A small GAN, trained from scratch.
Model: 11.2M parameters, 32-pixel images, generator norm batchnorm, generator activation gelu, discriminator norm none_scaled_ws, discriminator activation relu, discriminator depths [3, 4, 5, 3].
Rows from block 9 of the discriminator, named by matrix and row number. Rows with one number belong to one channel. Each number is 128 + 32 x the weight over the matrix's rms, rounded and kept within 0 to 255. All counts start at 0. Numbers have three digits each.
# convs0: first 3x3 conv (discriminator.blocks.9.convs.0.weight, 144x144x3x3, standardized in use), inputs 66-76, a 3x3 kernel for each
# convs1: second 3x3 conv (discriminator.blocks.9.convs.1.weight, 144x144x3x3, standardized in use, transposed), outputs 66-76, a 3x3 kernel for each
convs0.36:149133116146131137179187107084149136086091104119164064086126120147115139103152183190136095159139118124137119193114176185136175095161099114126136159132149111097137104094125143117157120143161110146144124114150164126124123163156147112100117166140147155152156110138094175112198109146131131104141120156
convs1.36:162086116126112176103152103105144157114146131128132101086132130074096141116110141160124142119154155159132141116097137041070106168163144109066128134108115118144101114140116138136055133122132206185073138107075151131154156169130130123128099089107152070119169139134140164200144106153101090149109167123
convs0.37:161084139068080177131160133115109154093087159145146168147096160098064099124130131160135193108122090085152094094086194215120152101124123183102098109079125156160175088104172127168145084119126158168077191137121112146085152180146123126218152101084158134094159095115124127126154099131160130105137123117
convs1.37:138128112194169153175105071083097142191134105097135092159112179190128127150149132068117112173188129130132141145123170144243221206090054117145144166135175077132120117127114145107168139105146135104130118198153063080124128114154142226105152212200124143142162130155122066174093048114208143130119131213
convs0.38:141122157189092089121136135144144166099161122167171142167130209130124117129119138153100098135093159181116105144176120139137101153160150123085092139172087160130145148130117118144124096146142124167099172075157123172137102137132108074043128140149085123158146131086129174140173178109108152119075164159
convs1.38:115095117131117186078138107144109122122192120153142121132109085134039144137160166128140149107150143131128097136112133157134147103121198128139154124181159111125090119129117108134103126132092154116109120116130216135103097131148137099110176108145134149151136137148116158099154092129081121124103157134
convs0.39:148142126110085142155124116110127128158135064147047098167121144162134150154150099155129171178174138124127117110097181124134158068095134121167168116163081092100126122144132144148129113156105122174149161172119115175144129131089136149148081146095207084127141128069125135095137164122089096117075133142
convs1.39:091170108149157132097087088105160130118117165157149151142154123147185213075163168118149178148090159097121148167172122075134045114165123163132129169141158105153143076139144139175111155112169151141106116164166093120193102174128107110138181154140139182081097119159119091116149119111113107055101141139
convs0.40:092096155119138078133146095104109164093144113175108069131084134160155243172078216114090127105090155125135141111096131107109100195211094150135137070127173107165178084208138101101125124077108073130125164056134115144082124088157144120107149099113099156148121097149097123117157117122071151170117076034
convs1.40:139115137131117111121143162103157084138150143138222064115161149152091121131146150057123078110120098071171112132120101125085148144119075142124129130084096152122136115109145055150086119185056133191125124191111117070076121067142121098095154133135095165132131117117153106151065119132183143126115169118
convs0.41:160127162131149166068111160138110080127121102119103109079119136068134100135100124181182097170174122163110080113114101155108146151111135163154103145121165120102114119118093098070101098085085162153129086118119132133101135168174154198109076134179095139106151117093066125150161172135152174151121107126
convs1.41:120130117122096153126081086147125144090087199098134114115101134109118084140102164059103160069188112152173150147116120162102103150171132080133113103094142149122105166080156089110105056086100127152113119176066108165194159123166127142123125124116175149070114077126080124129199141127115126146163167124
convs0.42:138149089126104117102069101147117151095148084136153151092158151158143114107150134115114116180153156098100113115125158177083116117111135122165150213137140138081124109157110078093174104120139118097158117087113155171209173152143097140062123141143132178099150073101084121114160136098131158145150106123
convs1.42:180088102176094142160116088092162136152147086101067148135135155114134088120173147120137065090089128191160119126179137109109186120118095109136117130109150138206107089146082179184063122096120153113156146163077154103149129179144123125117158056106136137117137142099137165197162098094199159171164165134
convs0.43:102098098123107118121090130060095141156181099164209119135125107162149160149124166111116148140100128166140121184112171108146140051098173133129159126139103108097118137143182095116118103153171132158142146120177113104101091186106093111128165112129120163162140121206102078144121079137148108128113105153
convs1.43:175112103158116112111115189061155187153169133163087085086139139153091151123154138087126110133148138100124118120125100146155116157112148152147141140108090143135154101123110155081108108108127099173094134140120129120132154125154111093134093176096154102150161172140177106134112069099092255148133135183
convs0.44:105126077141136156149154112177123069100132122101105089134174185114129130110167105118141125064127107093106115124140109118122166155186096125147087119109138146249057142100147132087161123084070135110131167073107143136144129134167124159119137072153141089101131098204140166152147118156115111123144116141
convs1.44:135124090125131139165163159112130059067085117097139159111135162134091145137140191118175150064111100075131147138173099095193088136053135147140132135137086172126084159159130141122128103130145142153134159151197163150138161083125124125132123116129178186140165134092164125108113179153154161084078171122
convs0.45:089161106130130115160140113069095137081076110120182192102154115136092109145185170130153126114128110128156113146108138233097149129190078143086136115147075094092122103151129110151149155135113144133133074155166129023122179139101114143127139080149116056138079159124118044122129116105070111109142158102
convs1.45:154121078156175130118118097124132156126114086135134163069045085077093102151156132107149126142141156177152145104149125156173167148124116146071090118176172048161113152114132153132146133136147111135148223159143133115154110170182099132134149157114082156113086176115142176086163161073108099093123164093
convs0.46:143117176156130102151095151128077091136133118098105176143152152123164115180099146121117115107194141133182108133074168116157120112090127132149163122150111152151174110098165073134129111141104201175174107122063123120174155128161157095200133112058097137105148149184106073124099050108071105145135104129
convs1.46:071107122132076087072094159156127095038072146119142161153168168101146153100141134044146138146154142141116108096109151110155121113133127086181075139180143145126127099052103107121159116089088089100156064164110114180151105159140141137148157109129096145061076135127151136102109142140143096131081069116
convs0.47:110129139166137154148083098132174146137177157149160142143127140156157104115121151106134135182195177169161187150153156120173153135106094160113134142099133175193100155115158168094142143124108076091156155157125132133165074130149130113101145111079161187154118111140126090069100150108103087096104098104
convs1.47:167130089103132166136133087110094100225090100130164205154159122165152156151127124140176134206142155148140145142123121187154108174186135153185128071193161171167160124148136169116078134159113124105099161177166137085113120107122087117121176110166177083097120131132072171119104098112185106130126115105
convs0.48:161092116173147111117111166113160097143117110049106110139161056086129137178108126163148107156118126067054107132114083127195189155161099121135086118100154122140120144085168149106144106103120144071130089202086139118108188167096141082068125157136127139106118158125139147100159160164129116070074112202
convs1.48:130122141156090108121102095139137111173135124132095127139174117109079119133097060129150086142103147158199157127169161104195165113130134047099115102104155135121074116140142173151141157111119148202129175147195122108167128102152089083158139076130196122138088028126089118149147112142102203156119121144
convs0.49:175122099087093085055104111065143143123120125121161155137126171115138132106084174059125120174178165109077106105107100149153158181142127092084119153133124156142176171088128083129130148173147134165085032096094150163155146097136109135125123147148180096102107144177113130101123157146108124123127187132
convs1.49:087135115142147150066104111142187159156140207122086137047115100118152090084142091064131069140080125109125130114155125159190161084134165165116144144147101126102099136180131173085099155099114134114120117095130088125154146145151100166096108168155164111116139089120129153168110170104169139109125128150
convs0.50:078165130125158137103114136136109169082121086179083120061145095177137176078105090145125186225124112139164136171109160065202145106182112133147067193196153167175122115135185054158127121151132137110188135178148168136096092111139154071182141103125222174065140098115179152141156114077113124090136131141
convs1.50:129177135144164109135153128102097049099179117072150199105114067147128135178163079061074062125075109158115222122158106125097108142104117127183105079167092115156202124181116152161129207147114076132084152103147119106125144145131088079085122130124181108184224071171111083104125166054131087158124138130
convs0.51:081164103126141117134135159134128090091202149162167108139134167135192141094115134132058158107101143106134127126186102097158137116081158108096093160101150119136205134153138137173153122104171151123171189147150139133120089134213173165180115138100126154133047161172160063142132076090049115131165137064
convs1.51:113104187151161124147172097124151158177139105071171130142146131149111084166163122168095113150068094125076110147101097135194107091142137176117152192147154117160112128170111113167120105161130118080136161144157144117084130160194116150130166134134165108111134093106125075122132110115175129109163135079
convs0.52:093099138127071183114163161061088126123110139086101137126137109110156130117137133141109151146153129114124148074167128115125070134145153111153091136144094131102081156095143164135118071157085099173123128131192033114090070154171139170131090164137089140081121097142145149131112116124054133116113075122
convs1.52:153105099133127107161127136081120123116094065113117173133103159083148112149140100162127194151124094137140116108139073155109175171077078105122141152115156101095142064132108099088072099194147106130144172130121106123093119144064148166115151161070122075112118105080116091097109143121151131084130158144
convs0.53:105102133103103139147087114123092102129214191132136138112091126116109170179136155164112125089114131096158140165117139157158182099100168122106111170092138150115136074079111127097088180167099067103121078120076093137132122083098145083120100141162128139096133141142146104183205153161086136130123124117
convs1.53:123119134117138166191130145163139133183174103116165156081127116130122115196161076124153163123088130126171169137084123116118178173122127136148124162105110152103123133155110079121100081095112146135041178151103081148068136093110143084120154159088137175095132138123124103125048155160126080024136124117
convs0.54:112138092154108097099132125057110110147065109161067117164133131124202151209129050031119214111113141159138110131167209127077091126119109114145138119145080152056134094090112216094086095117131127098205135143114121166095132123104197152163129173089108157125143084141137147126050106137068084166198197167
convs1.54:122072118111104055103125142153091127097082146161107111204173119127164075130139131157161165126121162094146114149102144109113064166157117162122108109113111160136139150069068139123095127145087124123114181151195121140116116118121140103133102105122138085168155148133139142116182123097158135119197139110
convs0.55:117147113139084105104170142145120160205161170128198143179149148106133128143172137135145144147128116190122123195131112155167099084160063134112122155081125081138142151121140142177117127143123103144109161151089124092117153135143119146172113140174127108078038117178110109169114099127121111106102086090
convs1.55:163205143077141074120095088123165110139165083118168161141184179152144145128149127132134121166114116119096095100151161145144100097163148115156096108134172142108142127122114190174125117135108088110162109106132149161145158195156097161191136135110155116149141139143089118145099130077038121132142249146
convs0.56:136132070110085138174131109142178141115129094132099077100126157164096093104100104140116142141097141087120082096186188138095102100140106134189123161133106134097131170139150117093122122110123122222165127114150156108148152121155145111067132129106078149102168112126120136171152112100111059030088159076
convs1.56:113141134125150129151137152126089136088085114110156075124154092118198141145147134193116094145165082170133150155120107171198163100098122144110131095135122125114147121121136152188191130177166126123117176152116164140113130127132158122077154111157066104153173143122163172116107135071143046071093060130
convs0.57:164148143144094086175144133088159175210148210122166187086123150118068155120089118116145148143138169118217152087160134156134171102153159131052184138126115145068121098118151156155157113166094093131192090182120145089106157067136111105169120035094124159140135091107100204099129100089194066070154134089
convs1.57:136144093110130152137153119171174168210131125179145150104149168071109141123163154166099106169148105186111144175123095170166146142074117170118124145110138144105124131196190149191163161132071067107166170169100169109091127087128134115155107118146130103105152071086155129117163146213115163129124157138
convs0.58:131184107165146136100102180121175156199149096135104133117171165131178131120135112091109155188113093107124068109092090098131140137127111129131133204114105143076100158143077145074171122162098154107094093148082186157099124109085154169154101147138159175145130146148129165112101089154107120197150102135
convs1.58:128125094105151115159126072109165101217153156125151179141103180179143110119134128092093165129141133156092083112205089133130145148104090146168133102114145084071166169192113183142165140186126093119182163111082085148159138110138156132145120099137100157146141211184169179123096151110081081177172082146
convs0.59:103118134140133152178132157158127133135154121121084105084129146149158131146106217169133138177128114159146083122058142132175097152141113124163123088134181100087215143096136101106103108100169196151102073199139113095129098117152146073134098108158206096094120091126146157097156175172180140179133131106
convs1.59:146067120145110139148097141096144101070101151125077130085124151131157132120097173146142167161164170168123158102133086124139153096187124135097192103141120229076162111125092141137113100100070095109053129153122181087141133161110091116081083119110175141118157069133093173116142115059134146216146106168
convs0.60:108113118085095135093107112175135115217104167228124104128136109144145197111170168142111135185139117095142109115110175213106167161099116085133070083139089137109143106111112109141156100069162094100099187191178075190118134090160144127086132105125110158125086148127103154140149132129145126115158149108
convs1.60:098133161134128103177138122098136097141144184107168149172176216166131169171151169153157152155143138124093166105145118099166150176080148134116116092106157155112091113171159152161082137206049167187108124157075142142087127160052113126087147128077164168107101102160145109091171137141110129117104171111
convs0.61:115133122143140083131128137192154123083168121079139115116075141078111126122110181089104126143094120156131145106121172129077125118127150108094103140071166175090165133098131121079084148083081150127169045119172057154148176129103131117086103157158152142164170128213099092103066106183098079118144124116
convs1.61:130104114116057117063087084135077172149071104164091133113113117148159106151071110143127160116143080131103097110143077127106056180171161106083141142100126203155071138145124135122149118109135071115117100138203173119110149136144058153087108098100192115122134097071099100151153098091145106128137172107
convs0.62:155125134119168122130135096108105112111131059138103109107115119091088127182126116116184150133103050083106115071169142082173125077222226104171084112176114040178090169123116195169058109124124100134096104123111110120138083122118138201211110154139192150143083164156127119170125170140101145088138080087
convs1.62:160093063170174133100179172129121100122164088079127169069117155110122143101066141166146153126095135148134165163117106118082116100131109088154137123097113110175123117129120129116136147135153144168131176099142112111118164132123163164124156148110093161137116168075132161146094124107056141106119173152
convs0.63:105140097104072159133164095146125104151110158146082093140173151179121144129166131062132088031109137066135120131178131135116078119175108186094137134160099150119121129039111148165157160130135103130118111187141158117181109113141130109135133110135155163135181179138087173117163154110106164123114182144
convs1.63:114100131131135132170094106148136091125109174199123172128135155100172144173143138154136118130074120142042122126162103092158130135138159102131085098191146126118102147132116144153118134156126179085058143164071183165148106140139114116129112092045164159157141172160119149188100169173119068152133146217
convs0.64:149208197168082078105131161098095139162102171115088103124142123148098099115078130167109089119169160090123134192098148150134189163174097141193141217168108168142139166170116113133188151144100102125188115145194102121084129163071140143127144145139088168155148126126139113113147121142124074123182116132
convs1.64:149137116111129154093148127102113122183123175090175097113079128123139117131143175089145147129134132140152113134101148095126164150175082083123130116155224120160158110148152158102115097109133084167108136191156177114123142123068085153144183180169108094131076129144100174125141079105136115122095144082
convs0.65:163152134131122096210177151089147147201161088134119139125108088180120165170109159112075105077146163085073094116129095104095101114129134083128134187068094131199198164156131160162096170160143185130120115123125071140125122141102071080111168129125156108121110133135133128128152121143155199160132121145
convs1.65:170135155081115145097133115143115159096147090072145145111089151116149153075106141112077137086143157131138126148144109115161146147123094100093153119103140156079100106075149091091143080156182142081125124111117128177125130085169115105095098155096142154164166087136119119135061165165226224210150156130
convs0.66:071119139104052120168077118121112137157182083154130104102119150166140120138128117157176109153136131073134112123087115120097092103182110132168178149123230152123167167133152084110186138137130165087106154195128103083112077152090149148147152135132139120145114136077114084079163110096113100067098096103
convs1.66:088134121176037109136143180074111135133058183122122125098100149117117132147125045128089082175164137121121154090110098166093138150091126126140131199168165152141189124143167168153148181094120092165181106116062120096116108124142110170124154122125086130163134100106154063092175157128104073122158072104
convs0.67:145107136101145127111171174144169187074076063129050087075100139112122156198152113232202148110176111078140115120074146090078131174158110119122113184090156111128119128140122126135108133141139133155149148103107200110088158140149106158092103119178119128087128195080128089171191153100141163134120118125
convs1.67:132119123135126151179106131103067155102106139131172129111122152139156153132176133157179145115112097108137123104130184131142126064110109154152123123158144148123082153081208093184129082119110161169136109164074119151143107162107111151170096087155149106131142111122138143110146151244078165191106099188
convs0.68:157110148128108177092102113089089132158138145144112125118120074110168103103126099096120123138139130061089086177129123178212179134179108134105156138152152132118104113051133136059116108188138112161151153141161116100183120111136104118145157136109148139103115109145119136080166125107109097117107114155
convs1.68:084130068073119125160145143124189082205123153145082131095215099108122170071073052114099085175091172087099069113154046086190215153115153109142087164115098158122141131115079052137100132106136101157126110167143168088147097148087193147157131156071185154082158124092118098178107150156208125138135070165
convs0.69:104085116077115161137100136111100131164127171143173176111138186075140155144173140134168121127119113118146153132108146139106205125224066046173191086121216129183214115146132120132119154144156120124082112084158124115190129124182170118132116138128105071109071112102135123138110088117104139126137203162
convs1.69:175118112141160100121112125174104210155132110201132128127119094104151164157153155161123155161160186056165176108167084164174181136144130136123096216186140122096119132110122118136156136109094133131138193144045134128126148172121127082125174151155155195139121137066151183162091182194115106095102125159
convs0.70:139118145115138122165140115168159140057119189098095155125090141173122159106097152131154113105122158154120114145120089144127169133103178157102127147165103094110137128113153106165109159109114095089060134156169150160079099108145083124119147147101151144112133143080182139183161132129125114156128185168
convs1.70:106126179084086135075113149126157126118193109109109082131125170092156111155107098117088159130138130136143117085093149135108138089090137099114148146133159126137167147125115126159097131127130130233114122148121103134121163108157162127181105096121143112088127085131123099085207155139065164192125113144
convs0.71:136093116125115092112127095148118158103233143129171189076145110060096114091127128167150109156160167183085141138137133164201146074111151168077153127199155086107140130158107123114100137083144180153114053117163196122208074117129055153131148145118129104133141115149105083115132131172146198150179129123
convs1.71:046177138117138153123095109103134124210216088175151079075147126120146106096110109121124194117177105149088136115148157047191138080125145130195094152229152143139131126151117111140117192146067129081166146113119175172134129148122130158154054114124112092127246118114189090102106163080143202137105107178
convs0.72:164184138138141108109096070148135134103138069084111115127170153131067162121101136114105190152137192137143154138132133159175183125113139113116126111131170144175103160094142153100156106144114178143116090111151124138147066128098151155179139112130120153133100132179107085099119115133116152093133138138
convs1.72:140120108119097191077111120064123176091150123113130136101115138084107078184159117125092129144164141180171133102164061115135119175101153107192165134088100149126107097075143114089132140094138077122118153154171105159131132112142131109095169119131118060113106136121133100132105102208140156111138143140
convs0.73:082133168140106175122114119108096122110102152062111126126124125147180137157155133122153150134166113126147089129121114160063111110106135135132129121119106154147102122129114120123143121128066108168109109149126110141147138149111145193110113173118209129151122178154101197169100107158114104110103145128
convs1.73:134086145110085113099121081092121117147130151086169185129125126187136164149146139061167137121127160115176134113121071104111151105099114164167175114113140175207167140115118143095132130155138130133158141184146150136145177193173124156155087111147146160153082179049155135125096150089105109151115129120
convs0.74:082150079060142120151166130116099129111116130156134142202150126137176130091130116165102118165199153119130170091101140174094100143160145144095140156136135179126207129138097112136135115137099132163115138135128066130121126133035091138141139098152152202133137110153108078109149179155191135151233151072
convs1.74:081107076083199202114139162099128100193075106059183112082183108123093138089076055135106156117106189147135099159107123158173130100104157147119119105098136152067095160058165132091123092102168166129140182153130135120120080103087125131122107188117113098120131147122102181153119087214159120087085165172
convs0.75:140145121108139152187124163137205106161137083138095100192125124134057098055096094128145155112105163111107138156143073005085140117173103109161158122131074041115159199197179097183154097068160140105102121160119162142167099080166059103156137091130151196130085086153075127141134156070137130101148107117
convs1.75:166156130101116125123107090130133144178124110165159118095120184119135142127099118162147133108115199127148112132129128136119100116138181147117114109102083149147101095088086183139119158141121158126183139120136137080080114112151138160112122136119117104132153135101073087143078112077135127134083144128
convs0.76:173155154158139153102126105097101138108106100108118080142103053174127110102138128122150107165107227157158155088120102081144104160122191128105142140162119116136098121123188131121189091142125113118141114112151087124083137102164171139086197118126110149123155163129128112166089139117120162146109139124
convs1.76:149124161183147133132196135104142113151154195101113116091101111122210030115094170108121203220121097177116118103138120134063133098106100128102115153121105108183157119170136163131122073181169164075120075130166105142109168127123122160120153146097076137137164176107108116130124128112200157217093086082
convs0.77:103082119098051174078175126099071115158087138159174105086081059146198110114176145099119164173086135125071120101127163150136126113155180097163165121150165116191097137105108148136160162112153097055135121112152143168050139137126099160127100140093182084066101126101071144096113167143097121098149080143
convs1.77:130154133133073167126062067048088088123111110158138161134144120148118143095125132167130081110117120100111100136138170184126081180085076128145128163143131127158095099155134146198122141121083116142176127141105164109145179070118141118174093118132123134141118197138103132148132142109150113064124107120
convs0.78:070111159093085132109084151068165163198189139155113153168151177143168181109113138086129090116106093151100087133114107118108085162102166124153198132189161095120098114168110102129104148132137133162085132138124186105105094106103111074104071103081141143212104113100170151156127099170131106130155175181
convs1.78:144108141120095094163113135163151155126152125135132089156110181122069114109103157096063130111127124127104131108068082148093163161087138165124124118127166146126132142097175116159124108078147110092109037132122128093099059093078124121187128169116134151132179144155153145109140130163102117196130160127
convs0.79:115096110085159122101103070106138091182136086091103109099101148088118109129102155094088121086146123112106102068196128118208208095129132113156115116110112136102109140097089168126097131103146128119125172128076147128164103076109167139139149186095115157120095082135116107091161160132133082123091097121
convs1.79:073151143096120133103157152084126073161118132129150151119161161137037145072122067095150120132099139122139073164135139169156147141175140092126087099098122128094128086093128075142169133188134108081190132128107155124133097152134218156132130146120132106124130103107100149099115234131172138201062140083
convs0.80:168182104172184136129119148086136081123117119099099101149091139176119135095123094122089125134173177151147180124108097157172063127159114183111159099122147157140150187140090148175140145163135122157148170181097117115134155095095137149153106184097088159137132148112136164105130102087113081105114130123
convs1.80:085144154082158106144137100163115088116132118180137068128192105072166136116172126127160109143110156173118163124149112104142104103110141139142183155096101168120147094139181148164180117171158120105193168130161198151092125177163135140171102090116113084120117153135128114140109128124176095076118175090
convs0.81:128153148138142144145096202170143086094226151146129189191172110081170088169172140049106162118107188136114144072115093147131115125151116110111097104120137148098129125152117140062137119130140184099174122115126128214131116133158078138159134078126142168119156156125107164167081137105131140112116052061
convs1.81:145100118098064081142125104115076162185078111119110153120098144127132121185178102120192086078127131149096116057162135119099090092124101123110145189133098142095086099134150153079109185101137144131051176073091176123116117056155124121186053105122132101132129147184105087060119151107079060164180178069
convs0.82:138098128159139131129133119100132095124115166154120115102133120088111123141110111112083096171120132189169108137132162155136133205119115117110127086086136112097174112182118146118137061104103131116099148094113122121142138100139137113092097138066076134093126103132109072125132155131139130167102108102
convs1.82:145085155133122113207135121103087178122130166091077125149141078146105104124173116125111125101107113099146162116155135135048133133119064127088095110140129131139112190108132152151145136169162145112153091165124123107078123110143110115115173133159115115120121127145146118061169112102150071153109162137
convs0.83:134109148129088140112120168122111184081168157080105128081108132064095097108074151109103105121141119132147176107074157095116141142109139105100145141125098107111139120122136077128151140134068120139113111135209071120131135118067120090114064121145087130145061136108113157071104096137178045113204122172
convs1.83:163150191138093150136063129118121082088184152110117153173189136127098076177106125133107123142072119116132170114137146143125097124113121070120140092146131113056155098169098139117092150087091103203080158219124117106095116119086049151125095103128139102143228058132133112139149137140123090145206062128
convs0.84:147141135114100098036134035085137159091073101093088139114172130112140117177095178129151160145128085099178138146107133107114130111163132127156177153091186201136114149138094158197140160128165110115155140093112152115154150100157168156091193142115159178050154115040102090120139177119106159118117193121
convs1.84:134138108138126120097164092137162122175147095109146077129126072188126099150139056065150147086130151102163082165215091180148147123138101111176077111166165110119080119156120132152144053161107110176143049119177100080120113129115151154117112061166117099080063116180069177171119135154128099163155102117
convs0.85:113099126132090128143140162136126098108134165141116125173135120177147096180107152133148153086131120117152163125109204175158100116163121097148113117123112079159137143141118129105103137118123120099104180138194128090184108169197130153131193162094109109110075153129139131134140150127097145128108110162
convs1.85:063118130177092073119119144111154112109131070160117085156243200130188161144098133141150124113115116093131088093176138151099090199135116116145137153124140149142101101115135159148122131125122037092166140168161095115128125145109131159171133117107160217174188199127164155148154132088080135150108128174
convs0.86:131069088120139208128089135147210134128137159153174108121196141151174128146147109210159168131083126125136116103092137105140115093155157132103103141134121136121128108114169129195113189142130142150128102104125093144055138099105070149111135069073126172111107111154113163146143087126126141110149151139
convs1.86:132117110145188167158142083154136138167139171150138113127106144143170124212161193131157139142129185190161113099098117089120137118088148134139115100113131129144166097108140133121196106181142137138114090125114153090153101162124152104135085139095114077144153117129164129147084130113118112102048100110
convs0.87:105139134228085159135103122160133083101090170100099096115161116099062120116133108125158094069124088128210144150130109148161149118092158135160058093154163183123129125148094187100142138132126029099148093066109158152146103131147132116094113156106132175172134121145088100101164122121152093143173161136
convs1.87:165095139130119118093140132121082177115083136055119147145090134101141154126124083090123066070206098131112138125112148182121129128168171174169090152144115163126110085128142093113117171111138116102159155103078138118102203108137109104128097109135096134170104117124121206123141143150056082163171113171
convs0.88:151093100173117119139099138173134110157100128175135148124126118179149239091134121117177168138137195086128104115107123154108110145106126144153108079167145102120228125144077115091118156115096136137121071122078120067072108069142126140109167070047126154181158083132113123120135151132131145130186181152
convs1.88:124147145129143158139127128105108118116074143073095114100132160146159139124124154138170154085152122151086132164139134084113138183097135168190160171128127162083170117082068127108099101134124117050118157153141088092109127117145107112090108173103163103120111097101140091079089140181138131171165127175
convs0.89:111115133123029083111107129065156210164068121127080158138139129115094141129076114150057139074117110141152143139170188142185106065176221098176121150146114160104157124121114127127110124087093087149135127243152191083090152153192130138132170121172135122122101138093152129103163160125071077132110175094
convs1.89:119114111089181142118071133120086075130131179132146121103084081116124145173160123110119131096117109151116091154129133104101073099126101166113058153186132164130060146108094082144110125152207122098173165174140125148150107184148186176142093152114130101088217136106168154144144111168056077148129176114
convs0.90:128159177089137176112090135105094124112093098128130131088053148090105131146119113106074069135096139131112080156062212134127164106162131148125195160098162165167121117126141170181118117138095160157143120111080135149115129136109131225127129144101070157173120109106106134126104134124136132160152156104
convs1.90:128144105147158166080119177092149119138162072080133103108125101095099131070039070088101114079131161139085106139143129122134088185122103123134134146147107096090096150115079157181087174103133176176133171128145162167161132171147134119138110142114124123116168121082126118180114060198124169143053128154
convs0.91:157138101085118112086099097076066044096077090130152164091071122161141184165165195087171135091142184118109158130123111060131135072085111151096146105199164091137115084169139142168092125090128122109131120080098177125140102132130149094139094135099121157115120168099146119129088111136075099081122100119
convs1.91:100144121139107107163186120110168061153141119121135138137119173145114127084132171111127150132085178144171150095157107085140104199136088105111119172103085164117184143172134148119116112157165128146196132118125139120166116072111177132147123110161146167103135130099137123157063126115114093063119145021
convs0.127:085088185135160199108078153171075114201128090075105143177109114155143155136090104144163103131150117178123116164136093091141096177148164158103086156076146161115156095130169133115217114130134135128112144110102088121153134129068142087063165150138202162117091140126119121101144146125140113158149106174
convs1.127:138134084101111099130145112120137075145119084113110086119092111155113159160112119122093107072134131113110097142141135092207151083113137107109133128080107150107143096129138153127163098131123114186104114110142174139100148094168137187158169176141100148062112112142131151133155165139116096150106132147
convs0.128:130166123178152046175137073146113113106117118102122079047071139115126109149113120078137169085129120108067130114145147109117123212114137149130151149167109111153122057100140145089159117155156170190125087115073095127169142157037163098106120122101139074115171127159125112122090063113065159155078108127
convs1.128:173142172088095168131162190188086129076176158081068120105130086120100160093062097117144143128099144147091110111142036081176165177175124178182148120191134130133149149132126123139125151101179228150135152079091185120104094099097094136123161152131182104152149136136124149130130127150136162077132062148
convs0.129:154150138153096069136170158141112152158175159142120173133126094148125093130112106139160129117099074082109104118153109096138172116154090042094191114112150102101130110165118115140123113153140135137114147170107170152114136104164134156165123158136123133142137148137139104151098129119133124155146112133
convs1.129:167212161093142145076098150128070133102128122152114114078110117095073110100125115177126087148130087167117102105079122099137112077146168117164109146131108090069056157111137132150168128180189088110196140143188081094134227073085154190147153116154105128134102167148077161108095173124108156098176149109
convs0.130:118132118109167103098160148156151140100128178173163152142172130170154159207157181154107137157084093166118142216128108205130063120150095158156134227130050121096109139179143119076168147104178090070135083133098104174110114166157057082098098108202133122120086109128150168095166094117164117095113133141
convs1.130:073138169134177118122099071160111129047135159097089104137139099177154143170187104140146188128091150112133104137120179125121161115117119108131193100090147152178122172087132175137132153141126132121131129146142055106082139109101145114099144124106100118118129171121122126172132091129152029133162133067
convs0.131:086099165170129167177085065103090138137097129152129089142079081127141173185094104186166149109124138143083111108159080148125109100128154120108120133121124077117103171101095110091125135135187065058093172174112234170086044179122132104083085133149114084185136146117092141172108108169090129140060147113
convs1.131:122093131130094149096089146126084105188093092142121104168130142089140105158150148134107128191121099123120145145128111204116162087138118155112103092085135137150126197149147146148113147152158110119127132109088118131123080069097162139109130108100118146121107221158127132184124156087124101127152157127
convs0.132:076084095149159090137129177133128138150108149155029119117120136067130149139180085138091122152140124122082123141129175114091138111117111144123109142159115096204122132144175105151099148142162133151061155075166094104120078154139160118130148184175129054133115145138177136140072116106160096138178125138
convs1.132:077177089133148074116108122130122130141157020124128128150080097144099160118072120108158108138155080156166136160147121120087171086142191106153147149156184122135145110127177173192165099137138094092126152108154130174166123102147144135095126117141102131088179114126162133142124139137130136077044143067
convs0.133:190139120080119125096125106150183136148123110082110123093127141144123145132112107104146084190131169177193187140122104171088118062141097185156159098088102170170095125118134163123119145138108147079116074109074130080113137148093169146055063110158135134168095108164031146102140151160072138131139158106
convs1.133:097106105141155229161125095088156182137158172136145160168106158080098125157126133120105120115148205092122140121067193094073178149129112071073139100081137066153129137117154144087147102140185084074145112126071177105159128089093134105127126115156140110120103151151137133120111117118109144178148126099
convs0.134:147118129133121117134170124088190156119154089127148152095133186125124169113194158126149146138141154067105111173117089078133164121130187137149134106125194144173114121178147160142146140097131168212109140110115109174132141079074113113086099022116127127078150101062104140142102145096149131145142076112
convs1.134:147170173125123161113119121028154119118178153149209085172133130136223151127128173124080107105089148133137134150166075156074097099155113156133161193161124085119082166116122132107132104132135169094107113114141108149126091048125084121100063071161142139126113144079162098156093091094151145163116123196
convs0.135:151151140144158121158183149129077101111169137199121130128171117095115142072120172074110113126035072163117101101153113123079135144087127215180141141125162139141112159069083100071109191131138140155134106095151115072147139113147092126086149129061144049121072103135124145173053108105137077151113107123
convs1.135:110105113091142143104139144135129128120105129140081136160161111131124089077121130100074180094109147080130100127059134155189135182164125129136131117088103176199134183133138125143103097170182099164134105136124111136140121146110114159138114132132093149171129109119174117104114088115099116069136091129
convs0.136:121124109169150098097106111136099107063118131084127135104103121170121144150162151115066195107108128144113194207141075125156135076118172120121116089128118123173080093129137142134083115124116150131134148111097084047098108125107115145086098126151162058131168164085077100159158161140109120115136175179
convs1.136:102177151098130139149097107104179095097179104132096126079131140157134147129094116119124153205104137106063148188169150094125182104172145123129103165125180125108128133172076093155141122085112193152090097079107087133105109134158126143146129149219131155117105168121179119162145165144109163155168122103